Weights of a small image denoising model.
Model: 2.93M parameters, 32-pixel images, arch unet, norm batchnorm, activation silu, widths [48, 96, 192].
Data: trained on stained colorectal tissue patches (NCT-CRC-HE-100K), 90422 training examples, 48.1 epochs.
Rows from block 8 of a small image denoising model, named by matrix and row number. Each number is 500 + 25 x the weight over its row's rms, rounded and kept within 0 to 999. All counts start at 0. Numbers have three digits each.
After each channel's rows are labels from the 100 images, of 14976, where the channel reaches its highest value: "responds to" is what is common among them; "colour at peak" is the nearest of a few named colours to the mean colour under the peak. Only what is clearly more common there than usual is listed. The data: stained colorectal tissue patches (NCT-CRC-HE-100K).
# convs0: first 3x3 conv (model.decb.0.0.convs.0.weight, 96x192x3x3, each kernel summed), inputs 128-191

convs0.15:491499504472502503498477494496508457483498511454481505500491500512477500498499509502497485493500501499533486480501507499513481533373503494514496495529524508513477500530499484501496461504524480
responds to: tissue: debris
colour at peak: brown

convs0.35:498497484486495495515487499460497517492501485494473508469508544491499496483490463507492521493514470503504488492502501510512476474549493517514524503491527498473486505473488480494524511491490500
responds to: tissue: tumour epithelium
colour at peak: grey

convs0.87:511455529481503482497501483486480501486480570501529540508485513494461509527509469533498496498485469489498519461516542530503496474481524505507465501486496494537483509492473476464483531463474533
responds to: tissue: smooth muscle
colour at peak: white

convs0.33:475514515511486494498488491480489512499494476506490494468496482489516521514515507528475476488487491406508409506493509496483505472487541473502513508501514473487501498488491422476513507486496472
responds to: tissue: adipose tissue
colour at peak: pink

convs0.2:491500473511497498498484505518502489508491491511514485502476516496499496509492494512479496485496523479509490512503508502510487494406492499504520510491502505494495501484492492501512506495517506
responds to: tissue: lymphocytes
colour at peak: grey; brown

convs0.24:470497493496493487504479494500493494471490530544534530486477496506494496522509482488505496507488492500468445477470504491505482511517538530485539534539478533511482498478496502477501519510498508
responds to: tissue: adipose tissue
colour at peak: grey

convs0.42:442498501488515431505481495481509497481483501493515431501490447501484497512485542494477537530456488527507510522488502499504522502523509483509516503508520509491497512474535487474511488480545485
responds to: tissue: smooth muscle; tissue: cancer-associated stroma
colour at peak: grey; brown

convs0.7:506513435518479528491494501494473492516480469519482489511480503510497512501486516510510440479502504479504522486524452492487497486531470456495520456478497503497494465501470465541492501485424499
responds to: tissue: smooth muscle; tissue: cancer-associated stroma
colour at peak: purple

convs0.5:410476546491493465514492499477459511460517523519477462467461521480477512478506514482523511532490505486507481513498486487551465474485509522457468487464494493536526510508505453510482475509471509
responds to: tissue: lymphocytes
colour at peak: black

convs0.71:521503495542508502480515504446505491510509487495469487525471475485544496427499497508476510461506551505504465517496489482492478503515495526490544510511469489489496483494523507499500508514525492
responds to: tissue: tumour epithelium
colour at peak: purple

convs0.92:486492523458510519526502504509539492501432501488505522487538507491462425480473512488481532487533517495461474493467502512508520504490487502480499524485508517456494533482548546473522484503521516
responds to: tissue: smooth muscle
colour at peak: pink

convs0.74:486503517496496493527497503495502503507479459509475490460494509484506478469489518516512500481491538494485451514495500498473468486518489459493537501513509501487524491492477500493507508518511495
responds to: tissue: lymphocytes; tissue: tumour epithelium
colour at peak: grey

convs0.76:500465520526501471472475467505567508495543495479507492480484526546448478511470519503497567543462534491487496481491455530509507512550507516490494525467493520468487499510420557495505488502501482
responds to: tissue: smooth muscle
colour at peak: pink

convs0.29:496500526490510502521497496510494486496491524477511490458492464518504494494470517509501488482496506383490449537495508507499491457477484547514533501503503506505481493476489487504526522525516489
responds to: tissue: mucus
colour at peak: pink

convs0.75:521466499495433544512497474489511496501513498500471507505495469452499462469486511509504397457512513464495456488518521516515510487496440505497496456481499476487506461504497521480501505509478488
responds to: tissue: adipose tissue
colour at peak: white

convs0.83:508492446495507513477504480538506481520508499495497517493480519477496510493524526459498507523503525547466449526501498498566496511454496496572494482509496500488481491492502537481492474505492463
responds to: tissue: adipose tissue
colour at peak: white

convs0.6:451475558485463521495484508484453493517507542502501503463461483467529514542496464487478436436498490491528498465516505490529479484468524501522518496519484520551498508502537454517472524484530526
responds to: tissue: smooth muscle
colour at peak: grey

convs0.39:470526508495490558486469531514510525465509494489497502471509492499529458493469493482484445476500500512494452497511450480511483491499468501481470480456517475496501492497449431458526507502461507
responds to: tissue: smooth muscle
colour at peak: pink

convs0.32:536407520457518495519528476486518508496501511512526551514457486481455445513463474518475564531522541495494481481475630559514510478486534488487503512465502478493500515509514494347485506512488497
responds to: tissue: mucus
colour at peak: grey; brown

convs0.91:483507501516470486510510501496495492497480502514530508495499493519528519531506498517494500492498519491507464489488479508444498527488505535511524506480495501514484484500477480490452501503493536
responds to: tissue: tumour epithelium
colour at peak: pink

convs0.0:480509460505488463514487540530507484453515503516547507506469443512531504528485472494488524533501488483484502529501478489482487506456509504513462514524501448487560533517521502528556520536496468
responds to: tissue: smooth muscle
colour at peak: pink

convs0.17:502501530511495512461466494477507503509511507496488496473475512469496514484500499532497524490507533503501451509480506500487414504503492504518463492493508504485513488497508524494519508511516464
responds to: tissue: smooth muscle; tissue: normal colon mucosa
colour at peak: brown

convs0.65:510514571516482498521486516495490479499506486494509467507512467510526507511492499516472504476480540433509483501503503488508482494480484616504519502511505511510517505513484494513509509505531483
responds to: tissue: tumour epithelium
colour at peak: purple

convs0.61:487493482467520523487496507480501540465433527474484530475485445526506491522507478511513504492482541479505488515478501514520505518480527503526519497512490555472508470470457462499496516537491517
responds to: tissue: adipose tissue
colour at peak: pink

convs0.62:515491489484495535507504516507546487500498520486458511490490443500466448511502481496489391489494547448480509522446499498504468491518462519496545485508516455507526489498495486490506498541496487
responds to: tissue: smooth muscle
colour at peak: pink

convs0.30:504496452504496498521503504508499533519508480507498485467469486489491475480490505492510505503500511511471478514492493494489515498538484456507449506512496497503504501482492523499516559512496506
responds to: tissue: lymphocytes
colour at peak: brown

convs0.68:486529518511523521493467466486507488477458521497512487487491464516414441522486539490488514515520473487480472516473491482492492502504466482493488437478496544455511475510373543525503514517481498
responds to: tissue: adipose tissue
colour at peak: white

convs0.93:482495502489490493523490509490530473485529489497515529492513500489514478557517488466478396490472518498521482509500505516500543511513470530490488497468450478509501497469536460513517503468512509
responds to: tissue: mucus
colour at peak: grey

convs0.95:512492498470497495489511503489508524496507519473497502502504377492464419452489500461470419489517501507475519540463502491541486491507518539453446508527527479515502504510514491509550495495504475
responds to: tissue: lymphocytes
colour at peak: brown

convs0.16:495494487484506474514469504486507511500521458492496505516494493475505473489481473517524489482475481489485500476486500522509478500531465444485477480490526516503496501500517512510532502454498512
responds to: tissue: lymphocytes
colour at peak: grey

convs0.46:491488496489493482558518478511491511524510502508511500496513472510479494521497499495472496489487478485478491503507500496481510524466506487501492499517522508499508488526485482502421520500518490
responds to: tissue: lymphocytes
colour at peak: grey

convs0.89:503486517495476516509505489503528507462521499510492495488498470488454447461495478502492415488496488491506451505421501497507499486484485482509474550478501453487504452501519541477505500482502500
responds to: tissue: adipose tissue
colour at peak: pink

convs0.47:482492486506491496485491491489508491492513507536500493507485465478514435485488540487491489505489550475509513515533509510485497480516505503479536504482482503483486488501476486506506482506536495
responds to: tissue: lymphocytes
colour at peak: brown; grey

convs0.88:515499520501484504497522511466504502527505477502516510456513485478519508509492495518493500498500497481483501521504497487509539485530495520506523505513497504496494489492506511501446519498505491
responds to: tissue: smooth muscle
colour at peak: purple

convs0.22:482500538501509480496510493502507504466474506502486525510504492486481519493486488501489499494481501493477496484472498466523494518454534515507518489484476525518451531488515477519496451479452514
responds to: tissue: lymphocytes
colour at peak: white

convs0.38:503502530514522482496500504500508494486500530535487496447443505467488509518486485497488508474499494491509504525496498501543469486440483526484453486500530503524495499523471494507528510504498439
responds to: tissue: lymphocytes
colour at peak: black

convs0.36:515496531486501524500489469499511511521508490497439503472514488489466477523453519475468500524520514489489491501465502522506486516531437561509494545485488501430482535494479569472498501520501503
responds to: tissue: smooth muscle
colour at peak: pink

convs0.82:461518616500528494488500523517485485477509521545503503492510483451474482496501500564492465493475501550469465497495474500472546506475520528494514510497498503524551512496519438526492496457524456
responds to: tissue: lymphocytes
colour at peak: brown; black

convs0.26:506539482502486535468501488437547500521518478495482490475495451515493524535500471475503467485490511466498485529502498505493474513504466496476543503495503462511504487491455465473511521535517489
responds to: tissue: lymphocytes
colour at peak: grey; brown

convs0.69:515521434496473465512473507513483474479478511468504487521486472483500534509473500483436517507503494431469512501487515494498516487523519474469492472522499545528450507514512483511506475519487528
responds to: tissue: lymphocytes
colour at peak: white

convs0.44:480511508487524490453476512498476493501499527455492524503471506504479472522490488490502480531489449495499468493490512491517530478512523526526498498514484482517452518484496484517580473518510498
responds to: tissue: lymphocytes
colour at peak: black