config = dict(
    arch='unet',
    model='image denoising model',
    dataset='stained colorectal tissue patches (NCT-CRC-HE-100K)',
    train_examples=90422,
    image_size=32,
    crop_scale_min=0.5,
    horizontal_flip=True,
    rotation_deg=5,
    color_jitter=0.2,
    task='denoising',
    loss='charbonnier',
    noise_std=0.4,
    norm='batchnorm',
    activation='silu',
    widths=[48, 96, 192],
    blocks_per_level=2,
    block='basic',
    attention=True,
    upsampling='nearest_conv',
    init='trunc_normal_002',
    residual_init='none',
    optimizer='adamw',
    lr=0.0039,
    beta1=0.85,
    beta2=0.95,
    eps=1e-06,
    gradient_centralization=True,
    steps=34000,
    batch_size=128,
    epochs=48.1,
    lr_schedule='wsd',
    decay_fraction=0.2,
    final_lr_fraction=0,
    warmup_steps=1700,
    weight_decay=0.06,
)
Rows from block 3 of a small image denoising model, named by matrix and row number. Rows with one number belong to one channel. Each number is 128 + 32 x the weight over its row's rms, rounded and kept within 0 to 255. All counts start at 0.
After each channel's rows are labels from the 100 images, of 14976, where the channel reaches its highest value: "responds to" is what is common among them. Only what is clearly more common there than usual is listed. The data: stained colorectal tissue patches (NCT-CRC-HE-100K).
# convs0: first 3x3 conv (model.enc.1.1.convs.0.weight, 96x96x3x3, each kernel summed), inputs 0-95
# convs1: second 3x3 conv (model.enc.1.1.convs.1.weight, 96x96x3x3, transposed, each kernel summed), outputs 0-95

convs0.79 [ 83  49 108 191 131 131 120 127 119 181 153 108 135  65 193 135 157 192 131  88 115 169 122 142  74 178 130 149 131 111 154 119 146 153 130 107 149  98 110 129 100 126  76 150 139 135  95 154 120 194 156 140 110 184  97  90 122 140 126 119 111  76 114 121 130 130 150 193  97 129 164 130 172 130 166 191  76 144 192 133 169 138 171 129  75 131 159 136 146 177 110 150 131 166 138 133]
convs1.79 [ 94 157 170 134 130 124 121 114 106 107 115 115 104 145 117 119 138 121 130 109  34 134 152 139 207 129 149 128 124 107 150 127 120 207 120 113 111 153 136 104  38 140 150 159 115 142 107 109  90 113 112 110 152 135  72 128 100 216 127 115 151 161 143 169 118 111 109 128 169 149  76  93 132 117 121 130  59 128 133 138 113 117 111 175  52 123 130 126 132 170 230 104 113  81 162 129]
responds to: tissue: adipose tissue

convs0.5 [123 123 113 151 121 105  93 126 112  98 147 153 167 128 152 116 179 154 172 135 158 143 104 151 154 138 129 151 169 111 132  93 105 128 150 136  26 139 114 109 103 174 159 147 163 162 103 154 147 148 157 204 129 151  84 109 128 107 136 135  86 121 128 137 110 145 163 152 158 159 107 149 131 130 161 152 114  88 152 163 143 146 143 152 108  93 140 105 170 107 143   0 114 154  97 155]
convs1.5 [112 106 103 150 128 140 129 130  93 147 107  91  87  91 157 147 129 193 128  73 151 150  69 119  79 124  94 135 122 151 138  85 112 141 135 139 166  77  63 155 140 141 140 112 186  63 132 143 136 130 124 143 152 120 192  86 133 169 135 138 141 113 153  79 193  84 133 138  98  82 148 103 130 138  89 106 154  61 155 152 158  36 132 149 172 144 157 102 103 161 135 120 107  53 130 123]
responds to: tissue: adipose tissue

convs0.37 [122 127  89 164 144  45 133 176 115 119 129  91 125 123 163 127 158 161 127 121 136 178 126  89 120 158 143 155 155 120 134  86  96 164 103 122 139 134 125 118 131 156 132 141 140 118 112 166 150 164 187  60 102 165 104  86 101 144 155 115 132 106 148 136 149 113 144 163 116  94 173 146 168 131 163 164 139  64 162 105 136 128 144 134 116 152 132 104 117  96 142 129 143 137 125 255]
convs1.37 [158 156 149 115 167 180 163 120 146 150 147 160 140 188 150 133 163 131 129 197 129 123 156 159 137 145 149 171 157 171 176 127 163 129 168 139 170 146 113 132 161 131 163 159 163 152 124 149 156 167 165 173 181 122 115 164 134 121 124 112 175 204 146 166 100 174 138 121 166 144 126 148 162 130 132 149 175 126 189 124 167 181 137 149 203 117 184 143 171 178 167 180 158 118 162 115]
responds to: tissue: normal colon mucosa; tissue: lymphocytes

convs0.61 [113  73  83 173 181  43  91 142 110 150 124 119 140 138 175 138 164 172 162 158 125 150 136 136 130 160 167 192 136 121 121  44 124 170 117  97 139 133 101 110 100 146 126 206  96 161 134 160 114 182 152  93 132 163 139 115  95 121 123 104 146 103  92 126  95 107 109 175 131 100 140 152 169 130 162 174 136 126 175  79 129 197 158 169 123 111 118 108 168 107 121 106 194 151 122 115]
convs1.61 [132 162 134 121 142 161 148 145 114 151 159 165 136 172 130 150 139 127 121 186 107 130 140 143 152 155 129 146 163 170 170 137 127 126 187  99 157 145 125 122 144 125 169 179 204 143 135 165 162 162 166 166 218 136 114 182 130 139 136 113 130 226 160 151 105 196 147 133 166 169 141 141 128 126 150 156 177 124 169 120 160 165 145 131 195 139 167 156 176 184 157 163 148 107 155 136]
responds to: tissue: normal colon mucosa

convs0.19 [180 155 139 132  93  64 160 102 198 106 111 134 157  91 133 132 154 134 127  74 137 113  84 163 181 154  85 118 146 146 101  87 154 107 134  97 104 144 119 125 118 173 120 133  88 142  89 131 198 138 148 166 156 133  86 127 126 153 130 137  99 118 137 200 116 122 149 132 142 167 139 148 112 174 153 132  96  66 132 191  92 161  89 151 144 119 111 144 140  67 120  49  87 120  46 146]
convs1.19 [167  85 126 127 148 129 156 112 161  81 110 108 136 150 129 125 125 156 161  35 122 133 148 132  50 135 136 127 109 116 149 165 176 123 130 179 120   9 133  72 149 155  63 143 117  82 114 119  81  60  93 159  97 142 163 107 150  99 113 159 136 141 113  58 108  79 132 138  84  93 163  81 129 126 122 129 116 161 132 117 130 103 130 143 119 109 107 128 112  57 149 120 127 127 103 127]
responds to: tissue: adipose tissue

convs0.26 [138 123  90 144  98 125 115 175 135 205 203 121 153 116 144 129 174 149 148   6  98 148  96 138 132 152  94 120 152 120 154 108 169 144 142  73 170  99  95 139 115 110 124 174 137 156  86 130 135 139 171 171 129 162 107  73 123 129 153  92  82 132 136 155 162 162 161 144 184 109 183  80 147 136 144 146 122 155 143  89 145 159 182 154  96 158 160 148 186 148 123 135 107 117 110 136]
convs1.26 [112 121 154 133 140 109 124 141 134 129  91 109  88 143 109 128 174 111  95 130 148  99 129 124 170 104 184 118 119 161 154 164  92 136 159 117 197  86 154 117 135 136 104  75 107 109 217  97 156 130 159 151 142 160 134 144 167 128 174  86 161  63 101 170  79 111 110 125  73  64 165 133 126 104 173 137  60 103 161 168  97 125 151 158 219 117 163 106 144 121 164 152 144  83 121 125]
responds to: tissue: adipose tissue; tissue: lymphocytes

convs0.50 [151  98 124 157  74 132 111  70 177 196 161 117  89 134 157  72 143 160 132 122 130 174 117 134 139 160  85 118 121 121 128  95 131 143 115 147 127 148 160 128 120 102 137 172  97 152 124 152 126 148 145 167 150 172 101 175 121 220 152 128 108 180 148 127 165 128 128 157 117 128 135  39 143 112 155 158 123 111 156 119 159 212 196  74 174  91 106 118  89  96 143 153 141 146  70 110]
convs1.50 [173 138 124 133 101 111 143 149 145 105 109 137 195 163 119 127 142 121 142 165 149 117 141 128 102 128 133 130 217 160 148 143 145 155 157  83 169  99 138 181 116  98 120 111 157 121 144 152 104 122 135 115  67 127 105  62 197  68 137 112 104  44 145 124 118 122 141 125  70 130 127 130 140 145 140 115 128 129 115  84 142  78 119 111  87 157 134 140  57 158 137 155 122 157 253 116]
responds to: tissue: adipose tissue; tissue: lymphocytes

convs0.33 [ 90 144  84 150 143 138 106 133 146 165 113 141 134 135 150 137 130 146 126 116 105 157  99 206  44 142 124 209 148 147 167 130 151 170 123 104 144 115 105 149 123 105 143 149 146 184  70 144 121 157 161 101  82 145  96 126 143 185 122 105  85 142 185  89  84 119 148 150 151 157 166  85 162 137 143 149  35 135 150  92 155  97 167 135  48 140 124 152 160 152  87 125 153 115 151 160]
convs1.33 [ 73 139  78 128 115 129 115 239  84 123 140 166 117 117 105 132 138 169 113  74  11 143 108 135 196 124 132 105 120 144 169 177 130 148 144 109 137 124 140  85  87  92 118 133 138 133  73 138 141 163 171 112 120 118  78 125 109 207 155 134 144 122 131 122  96 176 141 119 168  82 112 106 127  89 131 111  78 150 152 107 138 104 107  66 126 139 120 153 144  91  90 121 107 141 124 142]
responds to: tissue: lymphocytes

convs0.55 [135  84  98 172 100 138 122 136 149 150 130 175  81  47 172 145 191 172 124 106 147 185  94 112 116 186 114 103 124 152 148 138 132 126 107 109 140  78 118 142 156 105 141 147 152  62  88 182 102 175 157 102 134 165 134 135  40 125 107 107 120 118 152 113 162 127 107 172 113 124 117 101 126 118 179 171 141 178 172 157 153 107 137 140  97 120 143 148 101 133 130  48 196 102 147 145]
convs1.55 [119 137 140 147 123 124  90 146 165 103 151 133 145 122 113 111 102 186 146 153 143 106 117 134  77 139 148 148 140 105 127 162  87 126 118  95 161 192 105 110 136 140 147 106  86 172  87  63  53 108  88 127  83  96 110 115 139 141 179 153 103 133 173 108 157  74  62 151  86 194 150 128 130 151  92  98 128 162 116 129  83 149 174 165  35 100 120 125 134 140 123 191 177 170 155 114]
responds to: tissue: tumour epithelium

convs0.87 [113 127 125 100  95 131 131  95 114 104 113 255 110 134  99 124  96  98 113 103 123 101 152  47 108  80 121 144 169 120 121 106 125  81 131 132 116 136 167 113 111  89 128  84 124 108 129  86 118  93 157  66 143  95 115 127 115 118 131 186 160  96 128 112  90 132 133  99 137 116  83 121  93 198  93  98 119 172  99 126 123 122  99 133 108 115 118 124 115 128 118 127 120  97 122 130]
convs1.87 [155 152  88 119 124 148  83 188  90 163 104  86  96 129 133 136 114 119 137 173 140 129  96 134 135 122 157 126  94  54 135 154 171 166  91 113 129 115 130 171 150 110 142 148 118 131 144 125 162 170 120 164 139 137 186 152 162  81 146  89 150 153 156 117 176  94 133 114  48 141 148  96 127  46 126 150 163 157 125 134  81 106 146 185  52 140  18 152 109 152 117 125 133 134 128 140]
responds to: tissue: adipose tissue

convs0.13 [ 93  31 107 176  99  93 138 144 104 165 153 131 151  86 178 105 168 180 142 120 124 159 115 118  77 178 109 133 134 123 166 131 134 160 154 134 148 147 121  93 107 127  99 163 126 139 116 170 174 182 146 149 111 179  76  56 136 194 140 164 104 117 114 138 111 143 167 178 145 135 157 127 155 150 170 178 101 113 178 103 162 161 133 124 106 130 144  75 138 190 130  86 130 154  94  93]
convs1.13 [ 64 126 118 134 128 130 139  54 120 119 118 129 147  81 124 119 126 146 112  73  42 145  78 117 176 141 134 144  88 104 131  75 114 140 137 162 140  93 151  77  64 151 124 139 115 106 184  97  78  63  92 109 152 125 172 147 137 168 100 112 141 137 108 150 174  63 127 118 118 112 115 123 149 131  96 161  62 119 108 127 139  61  87 140  46 130 133 132 108 125 131 116 156  68 101 127]
responds to: tissue: adipose tissue

convs0.94 [142 162 157 148 153 102 144 132 168 140 122 118 136 128 149 123 122 146 118 137  85 148 120 139 140 142 105 194 131 193 124 197 122 102  67 106 139 151  43 132 175 127 136 162  68 152 148 166 160 148 180 137 126 131 106 132 119 117 112 111   0 156 144 126 115 118 143 149 122 128  85 128 144 110 183 147  89  35 149 150 154 100 100  85 122 116 151 120 132 119 141 175 107 115 127  69]
convs1.94 [141 101 118 104 141 140 119  67 118 107 110 208 115  55 138 124  95 138 187 120 135 117 121 147 121  75 204 118 133 111  95  81 142 124 140 160 108 154 146 162 139 134 103  33  91 110 143 103 150 139  95  58 142 105 111 120 116 148 166 203  89 121 122  95 102 112  87 126 179 110 141 153 117 110 132 137 157  96  97 124 117 111  88  97 128  86 141  94 132  69 154  63 115 123 174 167]
responds to: tissue: lymphocytes

convs0.17 [121 131  82 171 150 131 122 163 154  84 116 130 159 105 173  87 182 172 108 129 162 162 138 138 138 154 109 176 127 129 141 115 132 162 110  69 118 135 139 169 126 149  89 157 139 178 128 165 141 175 170 109  97 164 152 107 152 144  93 132 100  74 118  34 178  37 137 172 115 118 174 148 158 141 152 172 104 123 173  81 130 106 154 115  91 119 117 124 216 117 135 117 164 120 106 127]
convs1.17 [158 150  93 123 111 110  84  46 111 115 185 112 150 139 106 153 143 152 117 136 104 120   6  97 168 137 142 143 119 166 111  70 157 101 133  29 132  92 111 116 141 123 141 111 167 104 137 161 173 140 129 110 113 154 145  86 108 146 133 112 161 154  99 125  82 125 150 125 202 121 112 111  96 141 125 109 117 135 134 131 141  89 134  47  81 112 119 162  66 170 165 116 105 124 128 125]
responds to: tissue: normal colon mucosa

convs0.2 [ 87 152 158 191 141 140 107 159 111 125 140 121  75 133 192 122 160 188  81 160 128 177 107 138 107 168 121 151 109  89 114 118 141 181 125 101 120 100 127 146 105 112 125 140 105 114 114 153 127 187 146 131 134 180 149 158 122 158 138 132 105 120 148  32 136 147 134 192 113  64 153 121 163 123 184 190 133 157 191 130 158 115 173  69 145 133 139 146 104 100 159 142 139  45 107 138]
convs1.2 [ 66 147 149 128 117 124  80 115 108 108 143 108 159  91 116  62 134 132  53 153 158 118 138 138 134 134 113 120 162  85  83 116 142  92 130 126  87 143 136  84 105 140 147 135 158 157 111 114  82 146 122 120 120 131 255 162 114 116 188 116 142 149 143 165  96 101  96 130 136 177 115 158 135 144 126 113 112 157 128  97 191 156  96  18 155 127 170 129 130 116 117 141 130 198 117 121]
responds to: tissue: adipose tissue

convs0.83 [ 75 170  79 167 119 143 103 186 112 146 134  69 159 164 166 164 171 165 166  72 124 165 117 127 119 146 158 164 102 124 154 107 157 148 162 117 155 123 160 120  93 118 159 126 132 129  76 138 142 151 182 173 103 162  86  36 127 134 102 135  86 161 146 132 122 137 149 166 209 160 109  96 158 125 150 166 107 174 167 159 146  77 134  94 105 107 135 110 170  79 129 143  77 141 118 133]
convs1.83 [129  91 146 125 122 134 141 255 152 113 138 122 114 121 135 101 134 161 100 127 120 132 147 123  88 172 186 114 120 127  95 192 102 197 137 154 129 148  99 126 121 132  95  91 119 107 102 144 117 105 156 119  86 149  43 137 116 118 140 117 117  95 130  90 102 109 135 109 163 112  92 158 111 153 119 115  83 116 145 151  88 153 166 107 174 136 117 110 113  96 133 120 131 130 120 124]
responds to: tissue: lymphocytes

convs0.7 [126  93 106 178  79 138 110 157 115 132 143 156 117 107 178 177 190 179 125  86 157 161 116 159 143 163 165 163 138 115 122 106 104 154 129 139 141  56 129 115 131  87 144 125 148  74 145 166 119 178 155 185 128 182 128 116  60 136 122  74 142 124 136 116 153 136  26 177 127 124 129 142 147  90 156 178 167 176 177 112 123  86 169 157 128 142 133 126 101 115 139 136  61 115 148 121]
convs1.7 [100 105  97 132 147 139  93 198 154 131 135 105 162 138 122 148 100 114 134 102 161 155 152 135 119 109 106 155 164  83 110 157  98 133 127 162  88 179 136 170 104 187  74 141 110 182 170 102 116 104 144 139  41 161  75  87 158 100 163 119  78 103 127 140 219 141 146 120  49 158 142 166 151  86 151 120 117  95 106 151 137 152  80 150 106 157 109  88 173 156 112 124 153 150 153 150]
responds to: tissue: lymphocytes

convs0.8 [136 131 114 173 135 108 124 126 154 157 135  93 109 137 173 148 152 174  73 155 151 165 159 127 118 160 109 118  70 138 146 105 120 152 144  80  92 164 126 135 138 121 123 177 152 126  90 156 132 166 173 179 168 180 182 184  96 187  93 119  80  64 128  20 127 149 183 173 125 122 136 150 174 129 150 173 132 157 172 139 126 128 145  73 111 115  91 122 145  81 130 128 118 107 152 157]
convs1.8 [157 124 170 129 146 116 156 125 129 120 133 101 109  92 145  91 166 132 146 109 139 130  76 139  88 127 121 141  33 120 162 139 168 129 170  31  65 137 109 156 135 186 161 125 176 151 139 143  90  84 180 131  91  98  97 109 130 137 107 155 137 145 158  85 124 124 111 147 109  36 115 188 109 175 108 122 111  77 127 151 119 139 134 155 101 126 134 109 180 173 160 136 153  84  82  95]
responds to: tissue: adipose tissue

convs0.22 [162 122  86 145 109 129 104 176 179 205 165 113 130 112 143 120 183 148 118 125 118 154  70 141 146 139 117 120  49 131 161  79 183 170 134 143 118 150 140 116 126  98  88 191 140 141  50 162 153 152 178 156 172 166 117 112  99 212 122 139  83  92 173 115 168 139 195 143 122 145 167 152 157 136 138 147  98  99 143 105 133 121 129 125 130 173 130 109 165 107 159 150 129  97 157 156]
convs1.22 [195  78 171 128 125 112 169 121 114 129 122 144 142  84 131 124 161 141 123 183 154 105 110 154  45 123 175 113 105 110 157 124 162 136 124 103 164  98 101 201 130 188 143 144  90 116 138 138 131 164 191 134  66  90 130 151 109 179 168 125 146 121 114 111 135 152 125 120 115  81 139 135  96 137 138 106 204 160 157 103 132  72 226 149 156 151 130 144 120 116 150 197 139 101 141 139]
responds to: tissue: adipose tissue

convs0.58 [ 83 181 152 175 107  97  82 133  93 110 164 134  74 127 176 114 172 176  95 153 136 174 139 130 103 174 112 142 132 117  85  99 162 174 120 116 123 130 145  95 113 125 146 166 114 115  83 153 153 173 148 177 126 176 153 130 106 182 148 131  81 135 145  55 180 122 144 176 109  57 156 100 162 142 174 176 113 150 176 109 151 157 163  93 171 138 135 110 129  76 164  99 158  92 127 146]
convs1.58 [ 26 135 151 126 152 128  58 136 118  94 144 118 151 102 124  91 131 127  94 116 163 140 114 111 180 137  86 142 147  60  25 131  98 145 137 124  85  77 146 146 110 161  92  93 146 151 164 104  85 131 122 139 130 104 228 119 134 114 166 137 122 144 119 174  87 120 143 135 126 176 123 178 128 134 108 136  89 147 120 150 144 128 116  51 146 113 104 122  81  94 123 119 168 158 102 142]
responds to: tissue: adipose tissue

convs0.14 [147  22 113 153 142  89 169 147 164 194 153 118 110  89 154 139 106 153  94 107  92 155  87 152 134 162  89 105 114 145 149 175 129 145 113 150 152  90  66  92 174 110 160 163  81 145 101 161 118 156 152 129  87 153 110 116 133 156  85  60 108 180 186 129 152 152 155 154  86 145 121 112 160 157 174 153 109 115 153 137 149 113 139 145 137  92 148 128  79 161 127 179 182 100 158 125]
convs1.14 [140 102 167 132 120 115 122  22 132 104 189 162 151 142 104 114 159 100 137 173 127 104 156 129 163 151 152 121 174 177 133  66 163  94 131  64 137 145 160 194 129  92 113  51 104 134 150 137 151 160 160 121 142 141 132 152 142 158 116 104 127 126  91  96  13 120 102 144 173  90 123 110 118 158 168 116 106 150 156  98 126 106  95  77 120 102 118 147 132 113 151 146 108 168 157 111]
responds to: tissue: tumour epithelium

convs0.12 [157 111 108 166 158 113 126 171 163  93 109 139  97 111 167 109 167 164 151 147 123 169 127 108 190 142  79 167 130 135 146 116 126 140 119  79 114 188 158  93 116 147 154 168  72 210  90 156 129 169 180 150  85 165  92 106 146 170 134 160 104 107 120 109 123 151 109 167 156 119 149 169 160 108 167 167 196 105 167 118 138 147 148 142 112 114 126  93 112  63  90  35 122 137 118 135]
convs1.12 [159 117  92 127 139 128 117 121 112 133 140 146 147 107 115 129 153 145 151  78 143 124  86 114 131 131 146 134 147 146  56 129  81 126 129 115 119  57  92 102 143  86 163  88 145  35 158 133 133  78 144 124 125 154 239  95 139 188 102 104 127 133 130  38 114  98 148 119 200  98 138  71 137 169 132 116 170 100 118 129 115 127 164  62  92 143  88 117 139  91 114 143 130 152 143 127]
responds to: tissue: adipose tissue

convs0.11 [148 124 156 153 136 133 133 126 176 139 162 127 133  84 153 126 150 155 124  65 106 158 122 113 148 149 120 206  82 168 138 127 135 183 154 139 187 102 117 133 153  97  35 141 110 105  63 153 160 163 163 194  98 152 141 103  68 140 111 106  93 113 138 125 119 112 133 153  74 150 120 103 144 155 137 153 118 185 153  90 152 148 164  49 165 120 157 105  93 109 139 129 208 120 125 143]
convs1.11 [129 126 171 135 130  99 150 117 103 150  88 152 158 131 113 119  91 143 114 110 120 111 129 112  57 179 184 124 136 115 101 125 104 140 128 101 162 206 107 139 122 157 143  95  75 175  72 103  90  79 102 130  91 133  98 103 142  95 168 165 101  69 133 122 185 151 111 128 100 127 166 122 108 124 100 127  46  30 136 170 131  91 168 132 124 124 142 139 108  65  90 108 143  80  84 127]
responds to: tissue: lymphocytes